Weights of a small audio captioner: encoder widths [48, 96, 192], 39062 training examples.
Rows from block 5 of the audio encoder, named by matrix and row number. Rows with one number belong to one neuron. Each number is 500 + 25 x the weight over its row's rms, rounded and kept within 0 to 999. All counts start at 0. Numbers have three digits each. After the name is the row's rms in percent of the matrix's.
# fc1: MLP up (encoder.blocks.5.mlp.fc1.weight, 1152x192), inputs 96-191
# fc2: MLP down (encoder.blocks.5.mlp.fc2.weight, 192x1152, transposed), outputs 96-191
fc1.206 055:540513477492516506547504516529480514522512477514517516494510529494522519486484528469519511459464491522567468512498529489445464485495481471428523484499454498495489491468480503497476509466488476544502504532529494515504564503535479490532515473520475539541468475470490502518520498515522520504
fc1.207 024:546547497505456505533515505490475517488510496485532495484469494553538508463488533487541481450470538491504522476477489488494450509493518488486502506534500477507529491489476516498519499480504523484523477470508495515520552496525470481543464513502470459518488518514512542526473502490494477467
fc1.208 042:494502480532491514517526472512532542497535489456499533542470501487479528501482522488450520472487493475497505498483549496493546477463529482473528505520505487499498516459456498510485524478517517497511463482508502505477503494532558478494482500527494522500512444485461502461467522506495507540
fc1.209 104:497515469460516509493479483502504521472502498500515483489485528490508508521549518501518482498480482539498483487507461514489474509509479501536428462446510478499493489510465505521495509519473466529463480498519485500472510530481498527526452507470513527506509493536436481476524485480498505493
fc1.210 071:505475480457484512490467550504539514531487488536540525527529464489479477472523514510485477531493526546465478496502528536485513531508512541518474508475457440474492494490518526502535533487476484480492510477477464511526537514504528508477491502536492493525508485503554512468472487461503517503
fc1.211 067:507488467480480544492528463493494505505515450519520486470485480474532460482502492521477506513545474485465523498510497503503475512486487501503468508510512514517548538527516525498522460503514491491545491525470494496522497516495486486567469503500543460484487522482501525509505502554538501468
fc1.212 050:509512498514483521512487481485512508544441494479494488525521469498478517497494500509459532468423507546495540529482506526500508528517509543520502499495502489514509542496487531516542493480527472497515544495507454501515534513477472492499478489531492481503475507467498519529458466497477493497
fc1.213 018:490512526475498475533451506497536475525468479489467470532463525468509527464503495515490528488475531543466492465482454475540534467491490530516471493490469475505487491541530514497516489512524536478462467523483480478528497476505530489516531528532490505501481485502492509459523447484495490527
fc1.214 135:498515501525485529468467525452509519510503524533540511446471483488495528465488500514531510508478507499437526480509533516508506473510462527511489498511491467491556523461481527496508468481493505475496490471491455518466500526536551507448477486526498483445540491534487503509469484432476510519
fc1.215 054:470509458437467523485498500521536512503554494492519481521491495511495517474479465566536500476508519502500519507466500492507504493450500515505514468501475473513480502517444437527446494532461512508519483490543522500465452523478500503494491486468530525483513511513497489510475472519547493489
fc1.216 070:507494486479504446502488477498491483528486477471514459464538531463495542459429530515486517518541551510535465477492509435531514512486497498501441428508502487515521464480525478572490504534480546520525519490532501493490477502491517545520480499457498483466516468476484488471504472513471502543
fc1.217 041:515465500511515497505529503494510491550518494480465523535512525454500478537473496448463516492485512500518506476541461524504475493491509499517539510461508467492527500518508449477525544533470549526530482469488474492474482508502446481502460504504534525511453518528507494506523495475477529547
fc1.218 024:487503501487515455498525447467531527527450481515502502470482472499502508503470516527482487460498537522455496503507470524497518503494478509517467501473538481486498474505526520511530466530524525500474483511535508482530505470539505444523493443505490506524504504505483550513477548484478488492
fc1.219 069:501493535524527493525487526504489525514458484509521503543539493476487506491552513473480510486489504512469466472502517548501502500494513491532478503527533508460529475513500439524508515513473507493496547484494492488499489454517472486467426483516468510533457535509476519495500477429453487526
fc1.220 029:478494482460496497561476519484535566464501515497452466510517473472478508484501518472458497453480490501534458502533481550476470506519524500511487500509536492506503484528499475489511480492513452504493519500503460512515547489496510469535531488525472587532487497508514505511481504485503537515
fc1.221 061:511509455486467485495501518520492501493486497480475526533491491523494501549539485522423467454463493531457455516548511533471493511472511480499523522493508504497496516477492509510524463444465465531497502492528487495490552525466492511577483476456532474507478488526540455492537528484575499513
fc1.222 025:509498479491543510479484483503496483480470513477491494514526532493481498451501526471518489468515498517505484492504509520481486491507519494523502464499498514509460486498500501466540496516449461490481516475543530507482494445496435472519470550525503554502545491495517503484465522550462484499
fc1.223 092:490497493516514513497478501490484475527524502478485518487507502483496508535517438527524501469516523497528520514476447488485499469530480481519504546493529484495435507487489389480481497489455540494502503517517484503480493503485499464529479507500466528520489478506462548500504513543425516471
fc1.224 040:423527487515507525504508487533489501482477491471482473506444472470469525511464525547506501475497557512514463488486504477471479461524452516485499481455500539525503448513503456545437524462498472490492501526511527502444470491528491499505512478465485493497494512521479555543518520527512497533
fc1.225 061:518506493540479487438493520515551501540474507485547495502521521475517515518456558507488531473495516518502482512493525524479548500512504483487515508488522468470515487491487540496517504522450489514506513493464465501505480510529524503483476486537499486498499503507544491515491459434518520543
fc1.226 071:465506506476497542582548428514513498516470535459513469466476536541486473495506489528481469473470487511526521501501502480525450482495532480507473511477497529532490550527500510535483501496500523519531496458499490498528518462498466518521495548548486493497536474519485493536492492553519513485
fc1.227 101:515515510503495445514527515534488513519500515489511453476503512508515534504538491496498493473490486479533495518495533511517490536492486478442499492546509494496487492522491510514479512514549511491548513513528492489491488444515464465520462488493459513540495478465470506519492576515497509481
fc1.228 224:494472514499485507508503498496514482519524489557495510491485484479491475534592518493493499477505504527510493512478539473539495524544519485487486545489482544530480502480523438449522538479464519501513492489525480495553514451525498519511468495547512508558539480471535486475503490502447562508
fc1.229 089:476516441507487510534506542520529518485518538494494479505516538438459500538449532498528495481504515528481463474505548501477486446499482568452509498503484478495471510502501467528492496472483495501496488492540484485501494519511534522472505497495520507485471483544439497476501480484487553497
fc1.230 157:453491497459500490512523455539481486522492515469539472519539524497473545518547492474492494515478516496512503528490533521508464523471508510459505488479481518527494510542474509510491538495479517504475512523528513491471497488494447503464531497486517518538515494485496492472518544529507520480
fc1.231 023:486520430489476464467517487498505464509491514453537497506505525498510476471471499498524469494512493491493505464509469501507529485466437502448489487472509472497502523524461470495495509478516541492535489516532515530509501447525514489480538502513518505510508498525496525497530501510496542476
fc1.232 166:498523501514478510509490564520460500471521482469470502517513516493491487505520506501470486486508472531513465485518518477455496469470530545492575491477476545529450492508509471499509487452476478525505489491562528512509465490494490499528509511458525518529519459501453474503540551550512490498
fc1.233 208:504494511544497499491513507481464467513450535530538478494506496492519463526482497515571489513465504542528501478523472489503462437499530482477474487490539505479477525560518493501477475500459521504483475528527486477516502522517475514454471498446481478500499502523504451539531500518514517460
fc1.234 059:512480480510478554488477461500541506499493524521507504463478496461470499503525486523501496522515521490521473505510478461532512482519476492521558479484518521516477483482507494481495472440469537529477536437519491510477501503444530465482501509490482482512490490466476487486487493468526539519
fc1.235 055:529477473484487487529446504457502520511468474490480509505479482501497515493493481493466517462487539486448483527491505526495482527566483444486501468524546498492517525429520503486494500510480537516507533519472503471492558455500522467493493496536487500479529485490500502508507498468469485465
fc1.236 051:539471491542491568482475472494503510501504497521482551470490511492517539483542499492516515508529497513506517492503446547467518492539470496497527534501480517510533472468496520480500539502543532474531498527469539515506495477496491506504446493522455496471485560518490471505476506491511523469
fc1.237 052:473494491459540512501531493484467524514524509497493499449469474536490490468566478463477478478511495500516461518519482483497464394481527509483469542457522540472534530474489502492485491481500530470520487486468521491563497505518491498488516503537505483533492451509481471537503521515512565501
fc1.238 118:513533506502478509517504504515493545489465463445482486501458518537498558505486539533482465511533513524531499515501475494481478532491506494484474481512492479539501501505457512517485458470506503483535499461533517488475520437515450492510466496493510514546513510491470500511513552500500469517
fc1.239 152:511505492492496510489531452507492505479533500512442502526520481467503516509521514492474451477468465481477465527500449514511542538562459445507500508489525546504524473520529484476501514518566451479474507506500548520430518507494462530508520483491501553445475523493474503496492523504508461505
fc1.240 104:511484488506493508517526498543521506484503489478515466477508524528509523479570498496498455527484501515471478473482492464539495517519474445514468496476520521547555471496488510499497474494534499482516501517500505491470502484485545498526468533469506464459499533500489466513516460516479464496
fc1.241 038:456495504478508481483480508478529528486499469461523487462518534508520506511497459572527473494544532492457505466497519522508511464482471499542473499476518489479504548491524556514513493475503488490515490528540509493496453490476574496507509512512523502451489459497546523509498448483558493511
fc1.242 038:486539482507509500470479531473490529509548502452529509518510483514502486505506458556531480490495507480508532507445529473532524495486531503546474517446484519516489472494494430482506531502536527543553471527517492513485514425473558522528479545546511519508533503506447499473509479531499464517
fc1.243 086:514492510519524493497445443479489498509519489496487495495524503516526471528534494522531500505417506506514483508533485498492491511543543467518464507513504511521495492504537426511489483500457508505532523502480502518584556493527485481524475512487526483498499507533465455464526450536461550484
fc1.244 023:518533492501473505503547524524472463482519500524483467493512494485531487489543482487529492464523503523481516501488497475500471481489514490453460514552483515479476504489482433484461487515442488510536479479448543504474507475512521490534471500503489474511495498503539490490487504484469544483
fc1.245 098:484507474452467484503476519514497494507551477494478500541488484503508473492487514509515492519490526486478525518524504473480489521463519510456524519539459523538477487482530436505500517512484537505527519521511519512495560490509465486551506496489515525517482509552455497490518529493481486487
fc1.246 170:494500484462506512465502422482520497500491491487473475493490496462473506503502518528500489516509520510482500501490496515513499484521462470512468466502510495485525530469468531482510486512536504498467507478478471481517547541484510538503491499502521503489495530539478521475489477467474507505
fc1.247 104:519514503524529494482493547494512487509492510483501477519530471518510484500483446534499506481478539502513521511526455473530518487500553487497521538498508550543494478459493425503474481534457555512490482481472515469504514448489460480509456511525544493493534500506487450539532491513500484482
fc1.248 074:483504507476541501557491481505530469471462532494487490477479521484476478492507530464518500501510508547479510497485482476497474498495487453515509509485529456486493508470507488482564499499483497487527506508506512432499502508523527494448508508538561500491492511550511517544509458478430504457
fc1.249 176:486485455516503507525533527485491491501519526511526473537550534483518504539506519502504465475510497530577467504487525527496503506514546484502524478508486500500473497468491513501509527479466482490502494509525472509481513537492456503487497490479517487490496451474476455514476526513532500461
fc1.250 057:486509477523478519502515445446502500510506506479519464486503526510460488555532527492513514474489544523463480487474462486513484468519511501499487484506514469485490508513475530517475490523486532479518517514479489539472460490485514466513458506510497485456524432514480527552488488489484531501
fc1.251 096:496490455499491484522448541503525544511529472462505516506527475481511470510482451461504479517533464514496478496521514554482483510475515526529564510496487497512520488473481483496503529450449507516483503493536461536481530528500497498490500468520533522510506489481513480484489482504493529500
fc1.252 092:510499483507526520536473508454520486484499524448510476514538483479494485490508527534530547517479505544520499526522451507485484458529500572504483525471517489520505476509482498540494494516470566527508489481504502496481469460510479498518468526509534465535488549515460488524549505465547526497
fc1.253 140:463458534501478485495549476514501519474507511520499502460476492471492509534504476502528457532482494495487515476499557483497486447507497505489441508538488481499491540521538557504496482548520506487473462492475503500482492478520563494469498525479486447485512523540494520486491487484471512537
fc1.254 136:535494490472497532501484575512496507527484494489515513467498499508518537514442480524505506490522514540546517500518509492510490483541522487496484504502487398470503540468469462500449485488492522509518471480474484476494504493460553507514496532532497489517502487495530494527518502494518518498
fc1.255 031:487536478510503479477475449467480506514517530507499497483492524509463501461481509509523482468504487496520469478506534479534513519503500495461539506480512512453535524540485460462481495479502508457550467482473489523516542491520512522466482492485471462528472513538496501489531507463501484510
fc1.256 092:506464508518529483462520491514567508500485480539540523516516516509505486512526472489509494520484520473482522513492522560482495493532477489522455454484499488469498522463496529531511533518513498487467526530463478531500517513488448479512543490487524492484491498511513490447491474464492523484
fc1.257 128:494497461454503481514474547501520522466514486472424504510491485484473514478499533509467464498529487534457472508522491512466508467469531538481519443527495517506498494466508496507527488478491486510455506494516510496480561499516485516499554472504492549523477526524532523496540503463507471511
fc1.258 038:467510505457507484524454515522518497491482518501516483484467462505525541503560506474499512512505483476497493504496523481496506568470483495477496534490505524483538481500478471462517515533543517498521484476492484495502526405502479527468504502511501511551522496443498516520453546467503492554
fc1.259 073:507521527474507460528441457472505529506467481480540532476482455509534500485526529466512480438477497502470490516506498522529455481501489531509451462508505507477562502499502487490486454544485467508470488506514472542468551496541485487480472507501484533520514497523517522510479470486510524504
fc1.260 119:499503488531532485474508482484498485536492518483467509511487481469497525524439515508476506483495473504493487511489527523511506536534456476524524510491500516471522531470526525499474487511509474469518481512437523495469473472481583473481493500481527481524463543496518511503550470455496498509
fc1.261 039:480492504488510508524500475489468492509491499460500497481481510537502486538516499521442511507492511517520525508504494512516474490521510502437493490470536550495498550505490492549459487505526493542498519472452466471545525464502482505527528515542501506530538474442536495537500488516557518519
fc1.262 112:513499506484470562465509477493529499485548494521482525488491469489509477478554513526526463512484511528483502479470469474487528492542515519462466518513496573523492530515486457428500458518466537468506504496494521506511501467535451463508473498496494497481483536508504494534545477506486531468
fc1.263 040:504526462529488530466524545500515524508530511468449503528532506490502465503516494486471470491507487500534485476501532502482522507481518509483494491519487497515498487462500497553499546442451512466545496503523474509529519524499463494541515488463479436503488523484529469485504485506471498499
fc1.264 142:528520481491500477503481566539482501518461512536561470497496518510538498511433504523527543494471551530524448504526522510525463446507548493494516505476525439470466521535487475526501514466456542522503517486490484476464502497473476533527466509467513492524534468498487527498530501472523454476
fc1.265 069:501499498541468486442491579505499525481505504458457496489515482482506514552390494510461498493497469528534472482514518505519498511467542481495567507496515488488533503458525489490469516494487469527510471489472492503474525514469515529499472508505481502519487542519545480540518493499498498534
fc1.266 055:494492490456465482483498490502514502479518503558507465485500516486512480495474503507527512481525518482517501504476534491461508499502465487471493476550481536530492491533516514509478520551532529503491495501513541517512493480535509504463562503513444480498497488522501486549507494444461490537
fc1.267 079:462509520471534490550496498573492502475486506487468480530447489493505517500523487521452496484517476470507534506487515468482502505458493504466511462493492510514473482504486496545469498477478500518509474470544494494544506453495517507509479509492529493560527487469453532513475509504511546531
fc1.268 113:514531503504497487491524516498519483483537534483491477472495521486491502478470528514521504455491492483483486499475466487506497505507447514510494520516510597485497526527500445518470474503518451496523494514480536494417513461499514488493488471498492488480471522520468536538541492504500504455
fc1.269 137:537511509515504505476493554535491476539453491504523511539513525492509514515467459521482516476511487532502516499509493479475508512506506487479489498497504417517473498471481481498521512521465505514526474476507501488519493501505535480530480497491516463476499486480516462523517513474534524497
fc1.270 125:511508477496481497489483565486557511493534504494517544489537506495479516492428484525489499493447510511501496517506499515471549482496471555474526469518490437501532509497482488494487499488476508497468468523517514514465502555481536500504467496468498506482516525498461505483466478498496497512
fc1.271 032:479494509510520554538514530511532569494521504448468518495504508478501571470474491527466446484487493481517506519471499489497516534531488489515543475518455491510463479455479538527498500513506501504513514504507534495497493497487499511518484525579464527476484513485454504497495519484495473520
fc1.272 041:517487482484496521481547507527475464493502494520494482503439545499469472458493536534538472496490515481473510513513450497502543494491466462495523510451514513481507547534467513495531524531507531497530469473496504495472526487476460442478480511539505495503495501544547495534525472526488509498
fc1.273 113:475486472502509530525513462523498484496470498462497443497510506492470479531496492519488478524508534503548517504496420506516471494521536517488439485505529503517536451529503455542488510550485515493496510517490491504534509496524492504514477508492514522532461506509497490504482529507508514491
fc2.206 043:503503508484502507494554545477507480535519448490498549504474512458502504518521478512506520458558475488437524485500455505470529477504474525498503519525487474482516498473520488500475505513511513463495523503493531458490503468551519514479523505503473510492524503533472521440476482496449532497
fc2.207 017:454454486512511505487508509548491472514508483502502510498556511509505505527508490533436538503549505512484463525537490514526512513555455498543523498470493529513476510499526530469477511499471493480493520491515514465460484506498557507488515496487475531486540512496488468450513524487498498507
fc2.208 043:501487490505510534511470501522489480481512535518511541497507524549527516477525480495474489538505527495491483514497512486490508519452515488513578510527521519545496533500506544531543492505514513572514528488499473493473486514456462520455516531494483487493514501534507462527487464494473513509
fc2.209 092:416469505511481507505506523508509524550528469502462470476496533502485514513498523477496470496516545480547466508504500481466504506509522508522503469504518519499530457467562446508482526491490477507455523499530485557527472508531490499510500460495480544521475519497517523515476474485502515503
fc2.210 069:503500513469495485509495507499528515505504528514518480489520527502511547463478464472541509468529545488492562516508506464511502462509498523485485465527500492533466504497445530494458480480466507504453505515515505492522496518538496509437504479480525525482508492509438507492497499507471545477
fc2.211 053:473502511491495467504491521502467484532503545480453507508498450518493544476490486519489469524441520525547505542540481476471515537491515456494511521474492544521464507494491529506509527476504489463514533517504510519469527507519527496471517501490488559510515520493529491450503520515496463480
fc2.212 041:435501491488521483505464505521501496488506554483492494437489474475515438477477509473490507507504501483516489471482486519471525453540480530478524516475466510526497494514496484490479511445471526505478510532546491495473477480525560524416502507508505510518464498542496543526528528525527481471
fc2.213 016:540561557452520510513470502513483504543527483491486525513473485499497486497517483479508503448513470483538490497534517535462520492513499533477497520483464528526484480482494456473496479468546501468517445454511446469496504510502519501510443533501534525501519467506503451514506487487492523471
fc2.214 155:511479491473489501505512506489507499560497484507441559486413484505482517546492467500527517542541487511509511481511492498459494451482503512514496520476504499520487498473508479454513491499478498510488503508516527479477500499476511506489507508495512508538507519458507541470464520532537457467
fc2.215 051:500503527502516489502520499517499523500481481457484511514484500561479495529482528475492493518505517504474502519505489491521535461493513467477489526460504501536481470521504458517488491505520501536447492533526468494545534468509474486551493513472494535492531478511485473509500509546470512471
fc2.216 070:475504472466470507512454531522514525496490566499486524513497481519483518513552522476519505514518452490522524496493498508510490484474522485566504541446508484460482531513512492506525467491530459508456485500511504516525478521537455463532521512514499532532510501532448538546461503451531473469
fc2.217 046:508483469527487459493489499499497506504541467501484538528472492559504452505536514492497460523528397536490488509467537502493531520489477505483486495529503505488490503503511477574507496505490467510511510540515503509476493503524485507540554516509497450509519488543504484530489490490544509503
fc2.218 021:455516521477497463481495535518496490504514537509452516529496500493500504511523567475488524502480475502504541524525526505473547498461514510472493473523511497498509481501501469486503509472471476519504480504504486482488482515486493480513495526487485490523533512510514451507544522484489477518
fc2.219 082:476487488522484462464475474557516499499495472499493494491527483516479507505527475516527538478467511492435526496460529482484513518487483457469495467504499514495485472494525478484454525494544495503495493511476499526496487536516466493516479520517517497491445503505498483494528469538481558505
fc2.220 025:479513541502501480463494496563532456493552505485523499513483544474522505474523495567534512510485496440510534496504515460489528456515494480510492501478471471537499493477491524516510468453478500480492489484482550502542496480561495521472483513505515518514492493532464519465536521503468509466
fc2.221 053:476495483464516497481469459448523512527519503526512540537539534480522479503465468514488501490524514526511527497496466463517507523512522491477523535532520535525462458494462488490545501484479516471489460514475511501481446497519506480514540506533502455530514481552500526521527501514499492490
fc2.222 017:504509498501496497489498512517497522550493481555530500514484523420506452528496488493507496492511494508498506450483518535482510460483480468485508504499514494506540537518514551475431516539486459498494480470478502524504491524517542504510525513482489509488447473492454496519513528496484538477
fc2.223 088:489487529550499523489498506503496498491526484503501498451487540494524487484456562483506517522549499520547445533511525495499451502493547486500513540491540504470509481483520524474485532536435459508481495470507509539545498539504497495481510464466504532502462515487512481485463482511489517490
fc2.224 034:454513510538473486515481536466494474543517515479483533496536513451471578552507456536468489489504537521538534550480488486496542508487530511436483556445504489503495511503518490482514524488517533518442473511497473490510473524489490503469527484537496505486447524502514478479506489464457512484
fc2.225 052:487498464474554483533499488461526515493490474484520486511497487527503512474483448516492484485489489515462508506474509493516525441518480527484471478499449486538508498509453529501473511466508486486484541469534529451452495488491520471524500462474508487496498501473471488534544544480473502500
fc2.226 070:469519482486507536484513470540490504513480467525480469479471559457487480498503516519481507484562521486508542464506490490491507452514502495523478443515496496538474529501431508483518462513506455479446529449531517479491538507533476496478494428473493544502508522479485538499496514459535473492
fc2.227 103:507478533515516513549506457461467512465524495504510501541523505427499448528477513516527471536479512519515536505515468508494541511509487491496536459503462503496471483516515505485494541477471512504470457499485496494541493543498491515489515490495504507504525482512521451500469485486467514493
fc2.228 166:465486530509531486471506441492466485519539523494490476512480542472523451509524452484508499461504535513450510502485501480454472489478505480491487476524496476521438515505515463500422486533516535452509495510474501494521505539526460488528524468482526485484489480502493495486488494524465517493
fc2.229 094:490502551493526466511529531490493480504546459506539487523465473529493502517505454513527506468488488454497530522503462492490535470490476517482529502516490503473453511481526517528481529503514508502471470493514533495454516495516478486476511523531483480530527523557471521524488497501466518529
fc2.230 138:493478494519487499508506533477482514453485516534505527517482511498486436527471548477480480509532466498504447472581484507478519508491488474469479478490500510488496486521550511478464561531537507516496421454498499477500493516508485512523516551494480487485513475546484481489489529507510488484
fc2.231 017:502493520452517510550502554523490533449508503477481546495458510484497473493536535489444507459495461485510510498485514513494452470484510523525459484466476525527524512496493509529528530500481522482481550498505496450488587492499516510537471518525494526466500490561505484484522457526495506482
fc2.232 110:512509464488495481475556468505516473512475501487500478416493497496471508549479468496540475471514504483517479525505502519489498505477537507501457497494487477479505547500478574480504520505522506457500531540469483496478500494491538479514498512506513453499516493511487507512524486486529488494
fc2.233 177:477506467508499467456570456513470489514491524497475457510508556491475468488493500519537461521565444524513488494480527495512473470506496506547538524468479495481518474560460499479527477491552490499491534496506530516532460531530494506513561541480486520490470485497496486508524523519551515485
fc2.234 051:470497496501453482487488471514505498525513473480508504496482486509489470489553532506506474463516493490547483511529492508491546510485534474537498474518539537502527517518458498486476518480440511496481520517514489474479489533506528497498503496484512493484459460480523517506500477530490485541
fc2.235 057:474506551474513509492496507486475487513479488479463523475523496490495499521469518503610519511516520516499494490502480493498490466489493510497534493523460497495549476502511497486500503522514483505539500482490513569510481494525529508481518511491529480514516491540516465497517486508510539488
fc2.236 045:488513500542492455482462514486521462481522560514535500533513493500507492537462548531486506498509467469466511531479484501474539543512535509471487490480548492478513552500514457501532476485518490506511477495544486461495518498525579535500536525520506460474489501487477503496554428506482534502
fc2.237 043:505506526494506458522480448487502481524495467561512483505536518481528478491544510509540488511486504500490498492531458521473522503500522484483503509490485528541541570505470514460551515499515463487521503495491493486496489469521470496512506472508485490504438487521497527541542486444497480476
fc2.238 122:446544478476470507499487518493497476479510518517496509489474497477493486557514532470447486513528501494539533512531529498536515543494498497480536493509507517472526480500501462517499531460512453517493493482511496490485525501504572524502557468505511469516496487499485526499497506460498490503
fc2.239 166:542497493510504492552484513473526502471464468511564492499481483495548519485485477495506536499543471458488487548514472502493487476483487488506519548496491492506553470478519463511512439495481506512532485479521500552505494508514517460466491470496465492470544481514497519500487474512447528513
fc2.240 090:491523529507496505473504512489490499514508437499472496499486516506455464501464513503462495460497523462492500512513478492490505479526518405488495502525492487512500468511573458528515519487562491495462493470493535453451494463484491509504567517514504460495483517531476517516504496512438518499
fc2.241 033:538506466503516525514512502514484488545469485479514508513475511497550509448487525478509546491452510461486512592482539474527521537534523528497493488510476486503475480483467508510498511548486520502470464467474531471497517531484474478488499522487484520492516517499413519522507505506520476506
fc2.242 032:484473518483469480494535466547484478490499521528490474485467519551522470540489498465483534516494497510499519491499492477485534520471509494489468488520516509465507456507509491514485482505502471493439542477487522506493515517527497504471520520494532501482523504502473540548473513512488507521
fc2.243 079:510495528501501518526503455486507496474500523506488465520504558486520498466502536488526489505510516501525472537494450484489486466509490473513497457483493511477470487499457498486498494532505528484537493481503472525536493537480475498470457493449487554500461495517485474509466512516545454496
fc2.244 022:496472503498504499502509516496477470484543502499491541517479560501561491564480463526528473506516486542504542511457514507485498514460509476498450542472474537494537513557520456466488480502474501474483502473489513451521471523495472469507481530487489535473505530521473503500521479524489527466
fc2.245 100:506484506527524524521495548512494510503434465516487510473544517495497550529501487501514537540523520475529473503498514505447518467534510482475502508467495481556518473500545493522478479488522456491431486495505479485516488483498529485452545480509511493507472496488519497500484464488546460501
fc2.246 147:503459434489512520517481527468498531524537515486487522507489495532501483506486512496504484470485518465505507510508496510503485469537499485501547486484503501468481468492463498484535537476541514526493469488504502534495490473503524451507532504493488520521488507497531519523491544483501516475
fc2.247 112:496526508524525504492486500503507543492554500472461476506510545485532484484494502497508515479536445458507447479486493502514525511526525472519511524492512536490536467470531504473476521540490482482486495513516523504528495528509499533520502518473482501484412514483504485483492494549511456486
fc2.248 073:563498468477474481488478501471484491533510544504511478495503508494486500540504501549500493491452499427517503499516496512507547476503502553486545464484493515498498508489529509515534501481508505481477479498483502523510493486480476532519514524511485548524498461472485501489496516508478471480
fc2.249 165:497491497521499480481467466523502491483433493472500503463481503439495429539443536508484448542446516539519508504506512501484498477505490513507482466527515501480495488560546495519511503534536495501479512536497514521537463489536489546468539477498504500503481476562508490529510486484552486508
fc2.250 044:475523468512508492491509517510450487547530549505488535514484505494483488494512500515510499498493502492547529537474499493481501460478509524497490529484543523494536506520465435475505471487502521487435455508495490488452448527492534478591540483478486523496477519499521525498518494468466511456
fc2.251 094:532475462496520477500481490472532507484504490454490496541491504530531512470536489473521519540480479477488538514473462480537514502507492497487480501519466494479477494442500542506520479501505504546500488522500500439521516539550475524502544493502520498511517498515503489481498478510516456493
fc2.252 074:467505501527497528490420502503510524527485505514484513517516472495500497497491502463505504454487509533522487524463473504470486494512551483510484471517517483500558503487498498496500501510461469487526543510511432486552493504539494476523517496539526507502507485526536517532473469486485492506
fc2.253 145:504516505497509519472488526451480479513410499495492525512514582527477525515462515520461492476456498530488492492507455504475484546503498443520520458474497491469518467510471461516483498491470501518519462498509524508524472482448468519551519527492492538493517508485449509508520488492508503542
fc2.254 144:500514478549479482537497537508511507504505557500472515531499500535454475547538502508470498468515494490461531578474484499462571550498516518490521488493499495495506522502480508502502478498484491482471481505513493508501498464507496497516496521522486504466489491487492486504484511532572521523
fc2.255 025:483464563488490471510514526565522488498477478452467499496495493488540493532497493481459459511505518490448512536529495489493479458513509464512464508453528491582473487515512542483509476516470485543451517473535544466472492509484504509519493505537524508504546516463506502473468477489494527504
fc2.256 095:516516425497511489499462501465448500452535519504488485493498449493522501512460511459495490520531484477497533499489502505495575485481495491502525518514482485505473479513548539495488499491517548510430496464471521526506517503515496511497539487461510492501481542506478481476498519513472472495
fc2.257 134:447524541485507475470498490464512513496483520494470515469513572541461488469487513526537545458473495442479522502492508496451438549498515468462492499488475478507529469470491491499491518514498563496525549492502509509504504482449512489508474523503509515505507485512466488449468489502481485506
fc2.258 027:493496538467490508499496483468492499485516515459474544463519503515469516490446476508498498547500507494490494461506507504530468528517508563487502506457524497509517510520522512494492545493462475499497488512485510513477492517508545498503521492534510486508467493548486504488516497515445530478
fc2.259 069:474488463505520542431446446500515489504538460493478477513526538475526537518525547498528480535505477482539514484511515497469468496523495454487560564482515475522486479504491457493480519498508477520469523489503490483493484483535510548517513487484476480517485504477488473512531548518514523531
fc2.260 138:539495468476506454493478512480518515510503427473497447499543478488517493450535436543535495501474551490495547504479519526508521475536471480434494511517503493507466482511493521514480503560484498492509461490508574483478542442484465524488484494506478502500511502495473498533494490506477504511
fc2.261 039:506525508491498476522507460526491510529493499566476476470469533458478509489503485479477511510518524488510495486514483483487541490525542457525493535514488506511488519485442478494513483481508507527546509500511517494516497532515491474477502467509484516524501462554504550449491521470532454521
fc2.262 140:478481510510503486543504527506455470483581457509495501519533489477505505519491512485504482477524531574520496524543544490499448515485511484471475506468491502502496460520526527465477504533513501482460485507485556504545499543461481501511502500494498524487524514510490437475443478529499483515
fc2.263 037:489478459519505440500471518553463493476520506532535477491489504479497501556494533503456562474488502480480510520498542502504500501476492510508509498467501506456507555514546552528445493519538477527478470436454523523485514486519508483527459540491506525486526498536496467515484528468457492520
fc2.264 168:445507436481456451525474532488534482571525468517486474490501493507478518464475480561471536495483477533479506507508531487473488491461461540516514498509474520478525515505464546521502522498483497461499499522484524509459492495532464499508512532546467485485487493520499501505506506473515472520
fc2.265 067:524539445459489500490460450505516515509502466516470493487509464438500477441464430496519490533523476459484482469518468487494523498510499523502534503532479519467455502534468492509534480529516469503490557540512550465495493518551514522479526476519520491492501518511474504529481516480522469520
fc2.266 047:495464451481489527520513493534489497512462494478498521535543511491472491470533514471487527532500534520493474494490515485518493506532528483502465473473523462461501478507525459497495525505468536539453538488493477474486466480469523516514488471514510493501481498496487445467494472510507545509
fc2.267 099:490478533533480478510525483478505505493530495464539498496473542494496501505517500456479522532506534490461554533487551490506493507478519514508484477518530500493512482461518534481507501481557536487454548517480471524498490501533472470494509485511491505471534477505532496510489483452489510505
fc2.268 127:492492543515490511524497544505478493483513501502450487500510491492496473479463498522543482429477477505476467465506479508518496467497501520512467461474519512525549521519534504470495487521522547493480473451484556493523529483516528511493485500481530497493499521539477460491544495508469463457
fc2.269 147:473482488516520484535469512468495502479514467494494503492475528542510514545537495494482498496508464475478551553450453506516553495455532492512494525494484488467493490515514477521522488484455487494430504526445487492477493499456523499557513534531513503508471475461496538526493539534493514488
fc2.270 130:559518474498497537514506497487506501533481539512498519513470507507500511503502466468527495495543482513488494476467482508499499470526477493502501503527475504505433492494498472478517539509488509549449492463492522493542521515531510541492523418528495522483505483516496522496505498492535477474
fc2.271 021:485527526515463474547500451473452506487484477505520506503496484531484517525571524492503484516497512524539512521505515513484454546456474511468491501510514462494558502503533493478499477464516495474503477492495473521468487517486536475501497512468497443489513518493503518487496552517512462541
fc2.272 032:488469506541525512485534482493491519521467476460467491511498493466464560483542501517521493503482457513500484523514508479509486496481475522485532501478483481501499506464486531470508545514501513493496465520482468462494498492529514540495513573517475494514493532471488464531495515471465523509
fc2.273 123:503519496509502469461449474460517471507505538504534488521506535485506520503492454498520529494544498556517513469518477501444518493525505489505469453481500505509489499511517497494552430469518499515513478503543517495546535493530491473537511491496506497519497466501490507513516495437496486507